config.toml
dataset = "synthesized solo parts of chorales (CocoChorales)"
noise_aug = 0.01
input = "log_mel"
qk_norm = true
subsampling = 2
label_smoothing = 0.1
lr = 0.0012
grad_clip = 1.0
lr_schedule = "step"
Rows from block 5 of a small sound classifier, named by matrix and row number. Rows with one number belong to one neuron. Each number is 128 + 32 x the weight over its row's rms, rounded and kept within 0 to 255. All counts start at 0. Numbers have three digits each.
After each neuron's rows are labels from the 100 clips, of 14976, where the neuron reaches its largest size: "strongest on" is what is common among them; "loudest" is the band of the loudest frequency at the time of the peak. Only what is clearly more common there than usual is listed. The data: synthesized solo parts of chorales (CocoChorales).
# gate: MLP gate (model.blocks.5.mlp.gate.weight, 768x384), inputs 0-383
# fc1: MLP up (model.blocks.5.mlp.fc1.weight, 768x384), inputs 0-383
# fc2: MLP down (model.blocks.5.mlp.fc2.weight, 384x768, transposed), outputs 0-383

gate.661:148144157121066184129131066079102106201166174172123144142101094099161107097115079165120155078106094077087074115131096140082084171069165081073097161051176124138169118088159107107185142120153165133145133137171136137166094130100121081149126111115103128185116146088128163064063121161128113124095180120057146143142138154110123152155052119141103140167132100178123156125123131164103176138141125100130152138090139113145109128122154051132080153127077137053149154102097166116101118189075062107135134158098109105179152083114161138118113126162133150125187098153074181143145110149099109135130115131172115173094144235139100116127116102114172149115180165167124192179110130173111184112124141164197120084165204174161075147140091104147160150134138160127080107211153138146166144115118039111126134157132122137131166119139142168108115058106074105089147100184175187127160119126133160172141130076084122171167072138088101124162142148183114166140161094127121066158096127096148137121134149168117104134093126107168112132119109098109156103145112072117076089172102135163142120142127150138138122104115133161142076153112157162106151125141088156113130087148091149168092124129140109136
fc1.661:139113178168160110129088144129098039086099067145107138167137118073157145113129106145124102119114096137110112184172110140151134110159191106158099187112172104092136091128158111129128194119119160110120104137088179128187080058121111165098175131141126148080141124067160140126063144083132089115096159147066133145118179097104096163045048124106094160077138167165147136142123137117061171169124177225114080120192107108151139125165149120183059117095117107200139107084104149135141154118144130094107135117138166128195135131150115104114148086068153074139140121117117184153122153157130170115142082145064188142118111122156094165128145185173154142093085173151135114127089113188139115131093121134180122112173157139128122184095133119146149088123165114148096141105139144188102183121140158126126099098180149172178156089193125082139119140124078150085134142152123146122176136140130147087090143176115093110126097114142103166195135117135121127112123138156113151142115171133132153114169194158132093110073144109155154097094125150149110134091099084094133163075114094132160115086184062151063063181112180084114154145132143082096088119171164131136191163127163159162162166100119142149
fc2.661:109130130191116044150161129096143074163152135095106091137101091138124129159151167149153142138145139099165127119155125191157169113128132113162128109124169051186169146186072072153144110116145145135149131101111120095135115092104114158121100141158131129142144137078117198127085156170122121104111165105146140184143118137108138175108180161090137163127151155146150135139159142097025096122112097118188180081082096210145115107166116137096099124136124199101099103139128094144188171113153170123139138139104097111156189151142069117103084117153124158116180095143086142197075153171143111159135075154177153154172124119104116121154153164082185119078104174090120118130136155148113183138067055100134147069101147167141071082126122157153137100128177139123170132118126168104127107125087079121105215112089161176183148205101124093184131116171111115151139151060130134093160179086132086102121176167143154130101117120086134111170181136152173123176114154125179121126164125097090102108146083109152087120148191141119128157125132157145134127080103119143139182107151119253079103096118105075110149109071193114101129167093114144155132086097125133093128145163127154161138154153114161159
strongest on: cello; note A#3; note C#4; note C4
loudest: 250 to 500 Hz

gate.567:150092122100172127140138112177101112181113128105084178122143116112131101137195117107150147141082156141127149136106128122112031153135091164130130082142134163165188079116076146061152152135130130161114158145192163094111150084079152128151164141063192141131153147145167128182136113132178104097178109073107088152115083144113181138097095093108067100142153123075139115092136151084130095135108108145146149112103126080122124118199122127131135134135164102117138096183133177157117099103111121085101157125112126155078178085193134089165176075101089155094165100136065123175128124118174142138136164133145120104081167167136093160102144194113196133072144126119159134162116123094157163151169138080125102130141163132205166126180094161130161172143126137159168107115140120154184076175096146132104165144175112073137137189150121089114075141140131098173136180154135151148150141089124121106114122098146170082107038136116087114137126168120137153077186149142143140075188161158074123143137214116148136182104096069129147106099165128144144146141168070113130195137075174182074136086140145108110113111148126142072166119014142147141148100136124145091162150124061134081105112122123150160
fc1.567:118177145116143128112134148133102149122134161118135108159112091128141151125076110096124052078123111190165098137119102131117201109088110104105130181112114168077162147092150155126102119138118195152124164142130125170173117161163151108115090154115145140139176145170045083160131138122081169161095122140132140145138161082085047100148129127127157107104146136102103128129100072117148092111158130122150176147169123148128145106123149177057128143157138110154155112085162088156083135147115138143124140150119118177118110121092130137147131130115167088142151139043203111149135122144090118163096088098156113077093157136156122159144120097119117163166132120087142113158161144158125146126132112084152110150134086107099099138169194180165103110175101116136093150163132097137109165125084070115068054188119107124140085191102105150127149173120177117201143100131169154143107156118093059051108093145096141147115155172117098196227137079077153102130107156159163163120120125135085116122078177145062083110165114040157086118089120070149078155121131063052133096155145156160069178137145088137086149105100068094137153098126163115139180133121194149079160063166144171107185136102178094127
fc2.567:107100163131154197136154140102070129143145108076133184109121153114097101141154058102112134147160108092127118178173095148101163109106087085125086120184179098178102093078128194113128147102100058141088103100162124134125091120093137112143157152124141056144096137131151152119166095158116137100117092089114129090140139102152096084127140148138145073086102094109091070168120101091112219129141048167149097166134151124122083080139212150119135149099052151104132154108139151175182118136136166127113107107129096161130145038171160124115132104126147145177164170114163162160115159132095103161165139134143146117139189051099114126120072144117087148161101158114126142159085086143150106158177135128131149173076098038153101121174092080142152085080174149137108156111141109123178104126161117115090144160161169096114148179174131138172135080151130180122121181117169078055064159120141157123112148108154147139165116066131124125162105109112137126123119118171058159082126140129101113140101168166135188095099156130115131132060133103106115112089169142150211109105123097073152146097093194152133139161169129167197155161127073115159117147131152182120110094087119085153159158142163095082
strongest on: cello; note A#3; note C#4; note C4
loudest: 250 to 500 Hz

gate.657:126106050125166153114122092096091105077125130087137081099131072099100117111146142125092140178086135117165098077102169173084141136146119158063139085133162129124161119150101130134098129088109114125190101101154085115125105134087103087076154066130113130115069119161087124090095146132170106127089110136082125153141103126121095186114068129153091156099148085151090165095197082135106066098092136132145139122106114125179085083163118139118146204089128074137124101113100155132132115199114089189149095089129079170082087155144085177115100132158159173134147126199135132147097153122167149168125127162156152136133080118115092097167086118123099094153116120073184095109116144144092096156081172112102075160201109169108219139145119122122115110156128070154147144155112117119099076115137144125162124090176074100106125136115146062177131093142101137158118095169126123117114119114084115098081158165155119149151180179191093153046152075176147123171125153095160098146122116115141136096134158139135169074113215111145174109172108104143110067131136121112196133086108159125115183067160044134102107092096145103123087176177113144164126081113117108154078129159135088080108136186146121151
fc1.657:159098165161173107096141085156156111112150134102203145139116166136115132121114092091157084140134138100084125152182072095192142165116122144151126134189094113118112096151065127094113175116131076145122144147122157155131115134154079114175136159156155122075156077120067124105154080132121165109140105105083124088139125089179113114095116137144136115103130120153165179095103178103120119112063146093170150153142166063128138147130061152135062132158181134158142170112128110175138177137118152153068157146204147089181122098112136094093112163120124081155095114137090103149119112068149145099124172165076181125127108199140114176116194108144150125113144136130167120097113119143107165100190128086171097181114071112148118134136094137168127174093114162133098141167120113159164173105125112163142100105167155159119176209129126097189086152172156144172123132183117120125124067153071159115152104115076121170161148141137086123099105100121104079123115121176171187107143074112143073131156086207148099075143114194111090139100107097138180111178097087129083119108162115110151100190136155140140111184221145114157163081082098157194127168092110150092186142153146142073149054149134120144
fc2.657:090119100153128119151121104055135113098138117219084169150131142200066131097119130121081097092158110126104139164153147114183050095086059130053151164140129137101101107092095146162082102114135118143141094130180169095123160111133109114096072151158112101133079125076105101112142146107189061160126128083107095147174112068200128170130127127139113106091147064152154138134141101098180141131139106123178117151094136160139156151104141198107138082054125159144221117212118123156174111132105137122087160130114165155107148141132078139095135119152174097177132122066118082191183087114141148159140158118077171161152117108128150084112129131144105124074133154098091100103080144163133083153141064120157155176145121143178122130130130149119151131093108097138140144118094174134135108143135164156132145158075181105142104155115161132141088102194072065201072151113127078142116110138130071081142136130126143113156090113103181181161166163069059115117154067100112114207097118147135106104133062155133117085163159132090064107128149153154146141121109112119115098102092121086146126127107112074164137135172093128158229080116154135165107125113120081100098105148119103144126086112142112128
strongest on: oboe; note F#4; note A#4
loudest: 1000 to 2000 Hz

gate.458:170078111098133133138152102151096143070155122117110151140109153103160134157128083122162050173092167200145102142187108086108065162111092140129207167145188168111087134137086083170123169189130154154105158183177133121147127149160164109121076180156069148175119082144129110099165132089149153113139126172188073106119146119096093123125123123168121063093191168167059081102134090116123159120175150155152138172145095094091070082151174152093126125162135100143097179068127127114103082139109140167136066137168104178071114106131155121150126180046155126143186135169145167142121092163127160081125111140163082151086125129142094117160124115143141077095234097145073108142159151140138152125131142115191139141101144083087102065103152110143142131131096168085185118115092121083165120094110076203096142118157102122133152148134144134077120085133163144152129115064073167085120140136161140089082108122136108122147111116162143115114098115116135115099083094166164111140145104150106158047148169135135070164079128163144164147186139114188153137141152153176069079131130124112114085144131110107104108116125076168161152118165068111135086137091161113144171147124082112115104088140141125118
fc1.458:155105115130104146071123098093161096113084152041143146121131133112146105083106089135071158153110155128123127142139120117109162142178157209119092100139182080104121167131182132139181113128149172070074173079104144169145155092113105160159183126148092187115105137193090123135112154142124098161161098112122118120106091101114180087156117193083122170085144140155138168168162127155090136141138146133076086120140131106128096175117160097068138119078130141086141088166103100176078138160142109071120089111134174178178133165133152129143187102147083171127109132138118145179158129187145105115140159155086122099085079089109114126096148134158115066163141162146173109112175130122107150120127067105143131101148144157206145151113117119110127070154127088127126161125089110123145142134080077131075199082122131067188057137106134105126145108123135145116148107128194160131132140091088046109127086146065177142162135143121168158138160067107120162125090125111149088197152104110111152158105098213117155181136125070094107179115184159156090092120154107136172101060155138144096154145146067101160106094159102133084143108121111097103101147175094162105092139070103206113193106157127147157
fc2.458:131083134104200160092155153116144156210144119103087131073132112147124162103106139108101114132093136131106190128105188131114103117150119139137138128157118124124122198134145118144090133116126109108118141102113145151148124091154150111108113122123132131142125162192095133148147075084151106102086093103121115148135165143190128139138121115133129081136173200106198139134156085132105141057169142112093102199136113077135167155126175102136123061092120077095104131153179139117139150126123128161133094157107099137136085153166166103129117139084174170153141133186160102151126157112160133172159118123113095083123169154041081121148141151116116127163064126167122093091125106096144109108194114098029150069125127141210139122081147067141151178139159102108141119134121123126112133117162189167102109184198145146156120142081103191126127072093143116088142139180165130129086140187070119158104118118117119101176170084120124136128104080112119200175135230188163143123173127165167175116094099103145111144111121081151063146062135091106109090050177145219147126083135164162136186105089075133130169115103139106171072143099124157088130088155117123111134188067153154146146143173167124128
strongest on: clarinet; note F4
loudest: 250 to 500 Hz

gate.560:106130143136108101138110147151129187123196131133067124166126144161123182173144143045120077193132124062165130163123147092114152125122088121102156109119117113113131163104090151113121140132160143120045154173154120117104125212093114128117136124089126141174118100154061145121145143147102189148133154106092163126065148120124137155076118142126106143161049151114090106195171121143164143128171130119093161073082103159162140093068216144132171138071145168197142102119162090132119145103088118139133124122139118081131180132154155127156115141125139074206121146108129100079131084124116063146118178083161121079095132157163108116123158097149160233142100135064104109109112158122110145079114103099131092102155187098095114155137153150127137147198129119158130151158102099117065154103133179140215090126170140126161125170113095196120109128153151100126128134125149112101158144120145138209110084176131098072131157150134109106137191175147131089111089107184155139109091157165183106143113160101155141147125135117062119153082132133156085191155114156167227141081145123105102130036146104120127156134157155127147177156137126170157122128125116110165190164163113121156166159108189147149
fc1.560:179152115087138150128137153091149157152115152153162101117135162086106120069147108130124106102177114187135128139070154116138071118148093143113103150103132124082139173092118130145126106139103162166143141046107152147147131116135205166131207099130110106115046093203102118133081126103125081097075128090127149142096122113166142177140140114135117098144134138128084136118120043159153163087144103148120180120140114122164130122100142149161107164079158139060126083115150153127172120119138100110159133172116149062168138160124084119106105112084126173112182155141185118155111152173121171167173079143109072169088157139090142126082094155228146174105095078106114106149194151094133094111126084099148136163115135167203066199132149110134131156160080137131126148069143127143089143142140119120116084146124159138045105128119124123176186119100113127076117171107167131061134152177104171122121127092045163117150097145142176112065088136133073182134101093114114113163166104112122176130072097157119145174156107053075094132157141140101145092173069144154170098156132136112054121161144065117114131116120073100137092130130160118110102152142149111163146151181081084103090111073157077172
fc2.560:128088112117147159113154163077132082086113113119130129088088133052161131155153134112119127144076111167122144098184099187117139146135125111137147083151139130140122137126101140144142116140114143081147128180157182124178147144126093121110174145102112136151093091221072117136141131159113199121118112166091172105134123103173078079089192103146132141096104155103148140096151092170116179136123098118107171186117149181090163088121137197083118148082127121117101141145129151133128123142148154149057123187139140169115137121104068123140152106112101075138171074083148090092082178064131219134148084110126130127124165030161057111132099109153122069125079097109095118076136082161122132088136112108103158129111114056134162125100159110156093162135091156122115178136134162134127103177213125116101144182150106094131139087142144129111126130184147129150149143054103090111129078158133098172130132140115164135089123118128058128150097150124136123062045139092144126038105153115108153150136187077189147112134139194157125136175171121135141116082136148125188138126113187104088084125156064098144154069107132097121182122147174110088151065132082108159078108177093125185090139130158148152
strongest on: oboe; note A#4; note C5
loudest: 1000 to 2000 Hz

gate.34:086115105112107179064134166109129094089157155109078151113141072196158198192107159141149114150135120140138096111158120090158123063176065104096153164144202160078170142136232164175058131133143101103139118090102120174117167083118094074119223113109180157102141092121109126118148052171134134117081158089123094128070082139057110116143129149131150126155112111166123166117113119127123192176175071122164100068078094092212143081200128113154109135077200163124122119148161162144155116179132097116122130067144120155122131083094120145125141108103138174168050121197150138171159142142154177167103135137095169137168131103137128123142109130177110076153099137096116138140089179146153143096099096139114158132152140122158126144104192134092111138062130190096138123115090102073177164090107123110131160101119106092071170163153091124122124096092157088092113167038161124127188112086094140146124102137163122113105162130136127140096147129155136145110087141097183123169072090147122155180163132120136149124087146063144131104141160156106093138129143110117112097094147110150143171146141125120087135120141113128178126159088162112137125103130142080071128103178109124110133142117152068123
fc1.34:159124078136130141157158045139163146134095122079132133162143144123153170182186176078114103143114120154135083077097129085107082115183094098132082138167142105159151086097085130107145125167121118151221104122146025148124092138128100121147081142129200090129162134167147125197099097150040171104072142184130155128118106099158139149090075106108178146103118113091126146120132155144092146107149154146094121121120136116149163172096082138161136155147096105168170137087146124090109172093087110135134168137125133157106152129155079147122119099144111096105143097128117163178100196144116166109125099164093148156142145089158070113177087128109060154146088141138074131102102106068081148128154103146061110079098149131173096152132132090134130113088166102147117186136151125133158090115081131135162079190174057148139091138056144106114135112116176112114074105146106110129154182151157163140080141104133110111156129067059070097176128171081142077141133143124154079191121104128131098161184199129149106168102067142097181136187184144115142109128136104151149136111083143180078163077186166152130077100133108127141128140079138157102125131124061093166095116151095090102118128073120121141
fc2.34:097128078115120127127101135091084175107137136107123167113135146092097164126072151116106143166101040132078124130156118074109090140082128134152139027108141168101131156146107087174206119155124166143169149183108093078096175121153143091105063045098182108177136096112132123175163121214135081070080124124114128163165090087075133141154106106127189105132152117096086121120164138095118109177088182142149162113115040147175112113188124152192133098074104187139092086132122093140144130141129198141143161156115127144144076130123146129028136111141135142168162116137128115152141103101086130132081131157136141098145097136088127127130124125103120095134146104105134132081107086136108097119221097130159164199126144119111176082131082112071100154151101144151152159109139152135145123083100158172148096098101115133179171139110084144131143054130170121100137107087180079146155083056126120074080142135122091106164081164097147134173145109172158112133071135134133095183116148135165184132138087058120112105104079093129128125120172103134146139123124132115146099061154132109151125100125131065103106143153120151087177148129161124104109069141101111093112142070120120200155107086129135188
strongest on: clarinet; note F4
loudest: 250 to 500 Hz

gate.583:116170140133093144135099086109138061086127175093152085110135160160113103049087124120173150162128074177145157122194185039136107085100119095122110137124117089154155124078121159115108191148099177130111161084159164109115066126145137104113083122160125172135157138100130085119124148162154151116103108171169079122128132048132160120190100151110110154115133076176121127121129123062136178188174078080119144133114124093115159135100048143154121116111147136084167150137138124126145101168161118119142145162153098163116193169074107091117180166111108167181144173174106165103145125162084124160165124152167102176099182163101152093146139113145150177135105090127106137156129162196143124116117118178146166136128135119094204105156103160132072135137120094066137117148113101139165218112076084204142195108165178119064126157105135141086170121154150139075061129130129134088121150129106151127165195078125135121116156137131145121138110167185155112180125076118103101073108060102172127070133121131123138069100137110154124082117116146062100070143101123119082133076136096121170073150115173138131186161073152156158129133121124133140133148171140150194128107156113118124117149137072085107
fc1.583:127116101118118169108164112151154146144145078057071164100106082136117131111100145130076145206138126142054114133154170118107136109117090127098187085149131102161101131188115156099127134079095160113206119144162086127163126172104157132181096107108171166107151154140168132137162149116188062116081135150111105151111130108149135132174146100163164130101109113122053129119129129106119177057183116195107118099153155107114104123105130134111131168132141138079105144054150135110154076148055122116143122102135171160138156136152112153123159166046146104157173107094092169124125091128130170158100140043108142094097114148167142097095148138088149133153129164081118105170137118079149104101146092097095056156127091099081124087151114121185116091149134191126106081147127124119098148116130221147121154181121155149083095130157134201113121115158154143101157179126178075167105175120110153077153142101098146092141165142084112171111048130160123150166080114070169122072143199112144071168113173062143109085152157113097161088149150152139157136107118170133115103094101164133115089077149185202086191121130120147173091122082141099132103110122091173149144115150102186132125103089186122120
fc2.583:146134117096097143117113122085137131123129054099111112153156114108084141113133122132106176125110092063169130137108114162128144167094150116121186122117089110124128122097175134116149077098163115123182169129168163115127145161114106057107134170116157104049098159114105156147130138136132092159129142120140141171123100090081135078105166157145173134175125115113101121160156120161116133076216112203144120138129144122071103133128152171112101115137134103167145122083131097165134155149093153165135096132159153142148159147050133079139152067075162120098064142104099074086146057105184175056122132142154081123094140096144118108145136100105148151167148170133106119102111166102093147126164209142217114093159066112116082174182141141120087084112163125115102086135109157147184166179116075096172096149149154153158158094127132123102086136122135100156128124077114168168149128103191097067114138125091138155112139108106135097103094132169182111085142068140055068082112121124133185125125185101158066144078080083175119135134101201106139084158156134107118144139100154207145061098174166076139116064161197137116087126128127139120142096125108199135080070127128117091109102099088148078
strongest on: clarinet; note G#4; note A#4; note G4
loudest: 250 to 500 Hz

gate.738:147117115131112126119168152127214099110196144083073111164113140168138172087131167129126107111154162147113171124065166145104150168112104139116107135129120118102102070190122184139178091130168096110133121152181095083103111130176075089134072148133155146131118201107091157163128098133152160163093153128103172155098088113106177111094078093123107150092141109152129118116156145148128153142179161126135123139155160138121176141149162172105135090202131107082099163133091081113137122172177159150166185180138163144116092187123058187127126154085103141130176084129106104156144133129073097097165136122113098136093074092126104168157069122149124116086116110124157133204066143198145192074118125146103139140163134164119186135094116081147109176108086114131129078133101175130107081160135133124150101184155102118144079159101102120080187146130126122073104114151149122139177145129195081121105099120136137124129125117116137156146079147134139092178123167133075085120139143165102135109064207084122125112153145167098133128103087119170086191100129085151178152179168122151195146113123124117113078113061079188095116108126040132146085133065144131124073151214125157086127171122093149133
fc1.738:164139106162144146147152054169183093122122080025129106114151087161117096131118150137135156109161167146141145121129131113140091172154129091146117183118144087119080171144150141134154116115156204135157123117147064069146192140174143105131039136137122148150143175205144150190136136113143123082105069126115123128136124106119129195129111128015145111135189129146143087103153113111123106106140135106088112152089150151123093092172052105120180118166104143126099143123105139055134107101148147115128089174142111123174129122065146158125155141125144189083203130076144144128096123115142094125141084137066169107111136175122110099089157176152144143116185189152082127080122125136140077104119153128093189184115073110145151132112120138160101150090046138093130098141114147098115097089158072109100146095182082135121028167112070126111127189163072124156158123152113146130135173103092141143114139141158063087189111107122153127097136157161147113175117128161133114095178089116123100099145153162183077102070174143068155142122079115078121184118117157138166165110057146112133156098123100096156140109098130121066102141158130117142171123121119111199119116146089123113103186113109158099
fc2.738:118152166096152155149087120187124104143147112189149108171104130129138092127082169123178219078141167197144207114101094112134156133108138131151149109142151207143179128116096123114068131161122129131106101072174123100105119139141152113139158064154135157126083140158114101187119138111089133140148121156079150145107145081082124186053201199124214135114119161076145118130108116109147185144108108209096107078102113103205122123124123192164162122158122101118134188162121160193114141174119152159069104115102112169107096096134146141088097081130099178102129144084132110156168152180135169131145140126090119150084121153142105110146097132141134111156137125090181134079091167106162146088053122148156154146167112072132095158111174127100118103106070142107151117121109128121101148157104059130121174140191070133133149199083151119133131130156128107196115099121159090183183098145165163110206143110109158096123179142096104117141140126156142061093065101128083172111066125086134101101095146138130104127151163061120098127142141115126114137133059127143157195113091135168089096105121155151160082116164153080143126134186098134143100104104153109078112088138100103084138115146075142142
strongest on: clarinet; note F4; note F#4
loudest: 250 to 500 Hz

gate.5:176083063146111217127131108080094101099074045076146106150091175217122033134126091119175109180144110078147174105090138171099120083154123120130172141125165096150162155209116161124123128151164116109131023136106074166133094104182182149042154121116120102154111111153130182157140139167188174115085096096110079156109151145124110075100115110059132125141122123136177144119131089165119127140103110106149156105139149141165114162174205161099116096149092123113145144094114114156119100117164100094140150100130089108116149190107110080145130179146163158150115195090140143139085169087101114158095134150088150100063121168169126191127174181092169103097126124106064121096130130132109146102118132150133115134139085054092106087133169183120142135103130169156134133129125100110155159131175147167141116132079169156175134142115105110104147122081125116168111177131113113171147161087154119128069123105139143112123140129167146150192132155143200100105170116112175125132075170147153176140124101186136145136083113124113048144106157107108103083099107117180159116098108143113132132088112080095070155112136110103097163153126150050172103091108188108106096126104111158148121114122087108138
fc1.5:174197110141146103136089109159067132130116151136143160081110159116130135101073096144096051120138204142136120141106103218140124109142089113188172079095132145188152135140084093101129139117162131125124122101141086144113176156122151096066098126133097071104103218177129080128168140084092125143118133060152120196150119169132127151158156153111083103156139106123092162153085099128156054154128192113166127182128113153155116087101206118166129134137146090093126131117116122176115135137103111159124126126117156123131199179128153142113121140127160176112103176130073090164108085185113131046148136152160078121122103057160122129134145127102127140191183118094138085103152113144098075139135138123100087119130144082100110152054170178115153171103061199133140113111112080156149115104146120056105131134095146122174173133153082101121142127138134149100130130130103035091125121105158125123119108126185146102094129101099148126145127086143118119144101118118144107252121080085117129114115226129060152141109165139105120116153105175166169147125177135119124105130140117134116181085144115098153113084173149133115116099150087143159159133173185091169115079161119084142210150095138093142
fc2.5:195151080106129197185100138113066186108133131171162129132158058126098123109148152187124135128128133143089101163123084107099101121121011111066113140144096164085099180123141094149136148143153070074138117134208172122121094143151094150117134120098136068205114142125121126113118137176169114094075154135104132091128156078114134139147107172139118109124123138114164171086159099120113129101107102116078109090119136123117141123138189187137202171086128098146128183158117117104187140167123160161117161106133108123141158142137076143082113108145115140074099138174122115055115190121086127106112133142155115136019139064185178129160120134106173157097185121161085111093136161099121123096153175203120150114166128079100153082080146124152115090127094099099145072118121173141136127126097143081172141115107102178104160109130210121128120070163171194165131089096148149203146157114114120174140143189138095134143158142138079158161144135166163139198154141115117134164088132137093203105146057135137107134150185147157111114133120116131167108124137123134149176083150099137129089098171092093100137178110167134124104109156093085119161158154161139099122142087109109097181170188113136162
strongest on: clarinet; note G#4; note A#4
loudest: 250 to 500 Hz

gate.575:202077184071174172143117085155101128116121137085092100175188120130147118093177116114135046197113155106133094120162077082127116128116136111129080070140151123115146132107118119130145145155102130098149158152153157159100115147143086138144183186096116117126091180180132110167091148103135049199153216132158132096145148164119130107110063116159113134106103094095115102161150137128097063129137082136144045143162114099116107062146110160104174108061105157091144132123106104102138172094123092132090139128151095187088167177112191168102128115184094126140189163096171127132154106138136086126145127110115170177096122128149079066147095117107137144165164122159164147169120111144108133098100119146095104112163159181142102149092142096166178162189126119169096123104058100082162182123137152070122121133160125108134076092130125194118088111186165065192095105134098143108052180147114146142104158112116133096113195155150128146139132152144129159089160120142123173062120140130144109090107132164170098126197089139150142125051154150132173171106150104110146104127124149110156116108148211165167132135084102107081111169160125144078145172156100152175108167131154170102154112156149136158
fc1.575:155136158106136115133152120130159197217132101053065140116092116153118141156175120109117162224178129084145170137083119031069115088102110142113146078182162053154164094165150085117158155114156120183121160079108143088130134115041168144094096103096164110170111200130115163082139139081141175133160143127124115171185191129152165109093159124121170113129116151165136136124167099163151120139155129139103147134110141170131110135173090111104157187129119118103107209095123100131130126147185129158144113177133108197136143129107170090162126088097163180126176147191069136056089089151141086200139095115122149178160101110080100119124161150100076098151117148120111166134159075147094113122112081109144136140113144097077106120194107099141127121140164136170146166148139146158124140138102148178142134117122143107160172145159151135145069112159104160067146122138112133128095057161178113162086159098168145086097149162156143138203114160150111119195101112105136133116126106142143100079157122090112133123183139125062174149111148122083115144114103088116127130139144119074157147124084123127057147107122135189184182104141145162129159163150175155187164121154124128122124146049128118113
fc2.575:113138132145121117153055107132121141200064100136129138103121147124104129074081182140109116131100111096079151166135119112152140087121174175123102173099114100150103104119142134106084134187157107153157152060115137126169105136105136072170109116106164189106110075073112060147098103145097140137123163140128095105117125092101136134087169094104082095133091132096115177082098129098172128106118121088149201098101172150098128105105175132143066139164127143139089128190137196115152133116177119096129155109086138157148109119175090153077137200126081167161085170116100117176080098094169109136100144095110135140084113093121170155166145140122054146083143128156217099088144136154139167151096149152098122143129112082118125162128077149164073108162158114094129172134141116117163165117121157168092171134155052105084142124148142084083123118183164157144159163133160139061145170192139157164175121158148070130051127169156178162125165170074174122136094140142124072043119108161119152078135104105082120125103178138097136121174093154125125148170144095156110052162078152118122139110121149153096140134173115123066157147152157165165127085081096153096145116132086055134086169141098071184
strongest on: oboe; note A#4; note A4
loudest: 1000 to 2000 Hz

gate.244:161123162147119162092138124136155180148125110109125152163116166086141130183146116143151150144143149128126151125122131068202147146147100132156127124123118150122157136119080181137090126126159184152097157145153143105163122096121128193078141162134093139128085117156143103166149104170141065110115184130090126154109108108097145080119130138141141079131166141073103158164165082147183111163058151192167112125098153110133114120117164111137172098094152168081171137070108093123158113150108100103119124098151141112121148078129188138063066113114179082159136173119143074108163068086124140112174196125128150144090122140163146136074174067105190130137114138101127132077099117143168089135080130171198095103167087180081070142138168078188120129141071128046115170133203097095122099146174119123178143176110104117195119070157151135143188146105137090165141153206102149086141133123155131138099141088117093132118099130142146119143091054175127133113187133138167177139094105072101117103150109176187090189111104128156131137198108162095071160132119101127093144170102117127161056137121101122130185126067081124109069117142162160136178061096137144139110161167112123149121148072149184103
fc1.244:150096146159111118170122090165164117104160103097118123179161170082115107102101183172089156150135217113147142156123126160183157090106090113108161098132161107131119114113142085173125107118115109126086139065154189140090126096134159221245038089163125151135103130186131128092115142129145122112163156121116102160116112159111114194187136149114116097147128094123147161095132046134109143151121162134142102149111123112119155115107114117104115132072116116161144136159104102145127113111117112148113129090079148116097101113136145155066133160140107101154156163119102103160141076193179092116152127131109114097091104115125142144146101157110167135149062157177107136150150120090118132112115131085122167113093110109152136177184136098144113070070108117143097115056101120132098171150183128143085165078110120068135170114116096128118124208105163133090087153107092139063072142139141092124110156157076203137057179185135149161171169127174120151161153144137148138126176172109137111085138117161067108165090122122117106103120193141174103110167131142142119123054118136120094091121126003119178158047119107134152066157134144139094150090060137065108155179142103080147111125097129165154
fc2.244:104120087107155124139173150205194072151116163114148110081131161132150099105146108166093127161072130148108153117162164109133086140162104129155156169137113115113167119088132115107124118116121125142136179043156143184132097080108086154167079115119147161138124128140147152135106162119109112140061101135091124155081134153112101174110153163120161095128142151126118154139104134142087100134163158160102151112150157147155084174123155153135092150183184155116172123113141148105132188132121142127157164126137117134143056116102163214147119134156094193128116091142131131144104107140127158192132098179110066098161133148147088123121174115118160118071086167153126112132138081116129150085113199163050130122091091179070145176127094161176104156137081126083143145166118099117127161102125159074094129124125150122127140115176193130126136119144182151065118134115115117091133152146131138128160107070112117172080188135048162146167179183167094141134116196133165138187122135160087116093074119129157121133115108076150146174098122123143072129183158143188205075073056090130138114133075101105131069169123173039117095107143143167082125213093169159099071128170058163149189099132114137103
strongest on: oboe; note A4
loudest: 1000 to 2000 Hz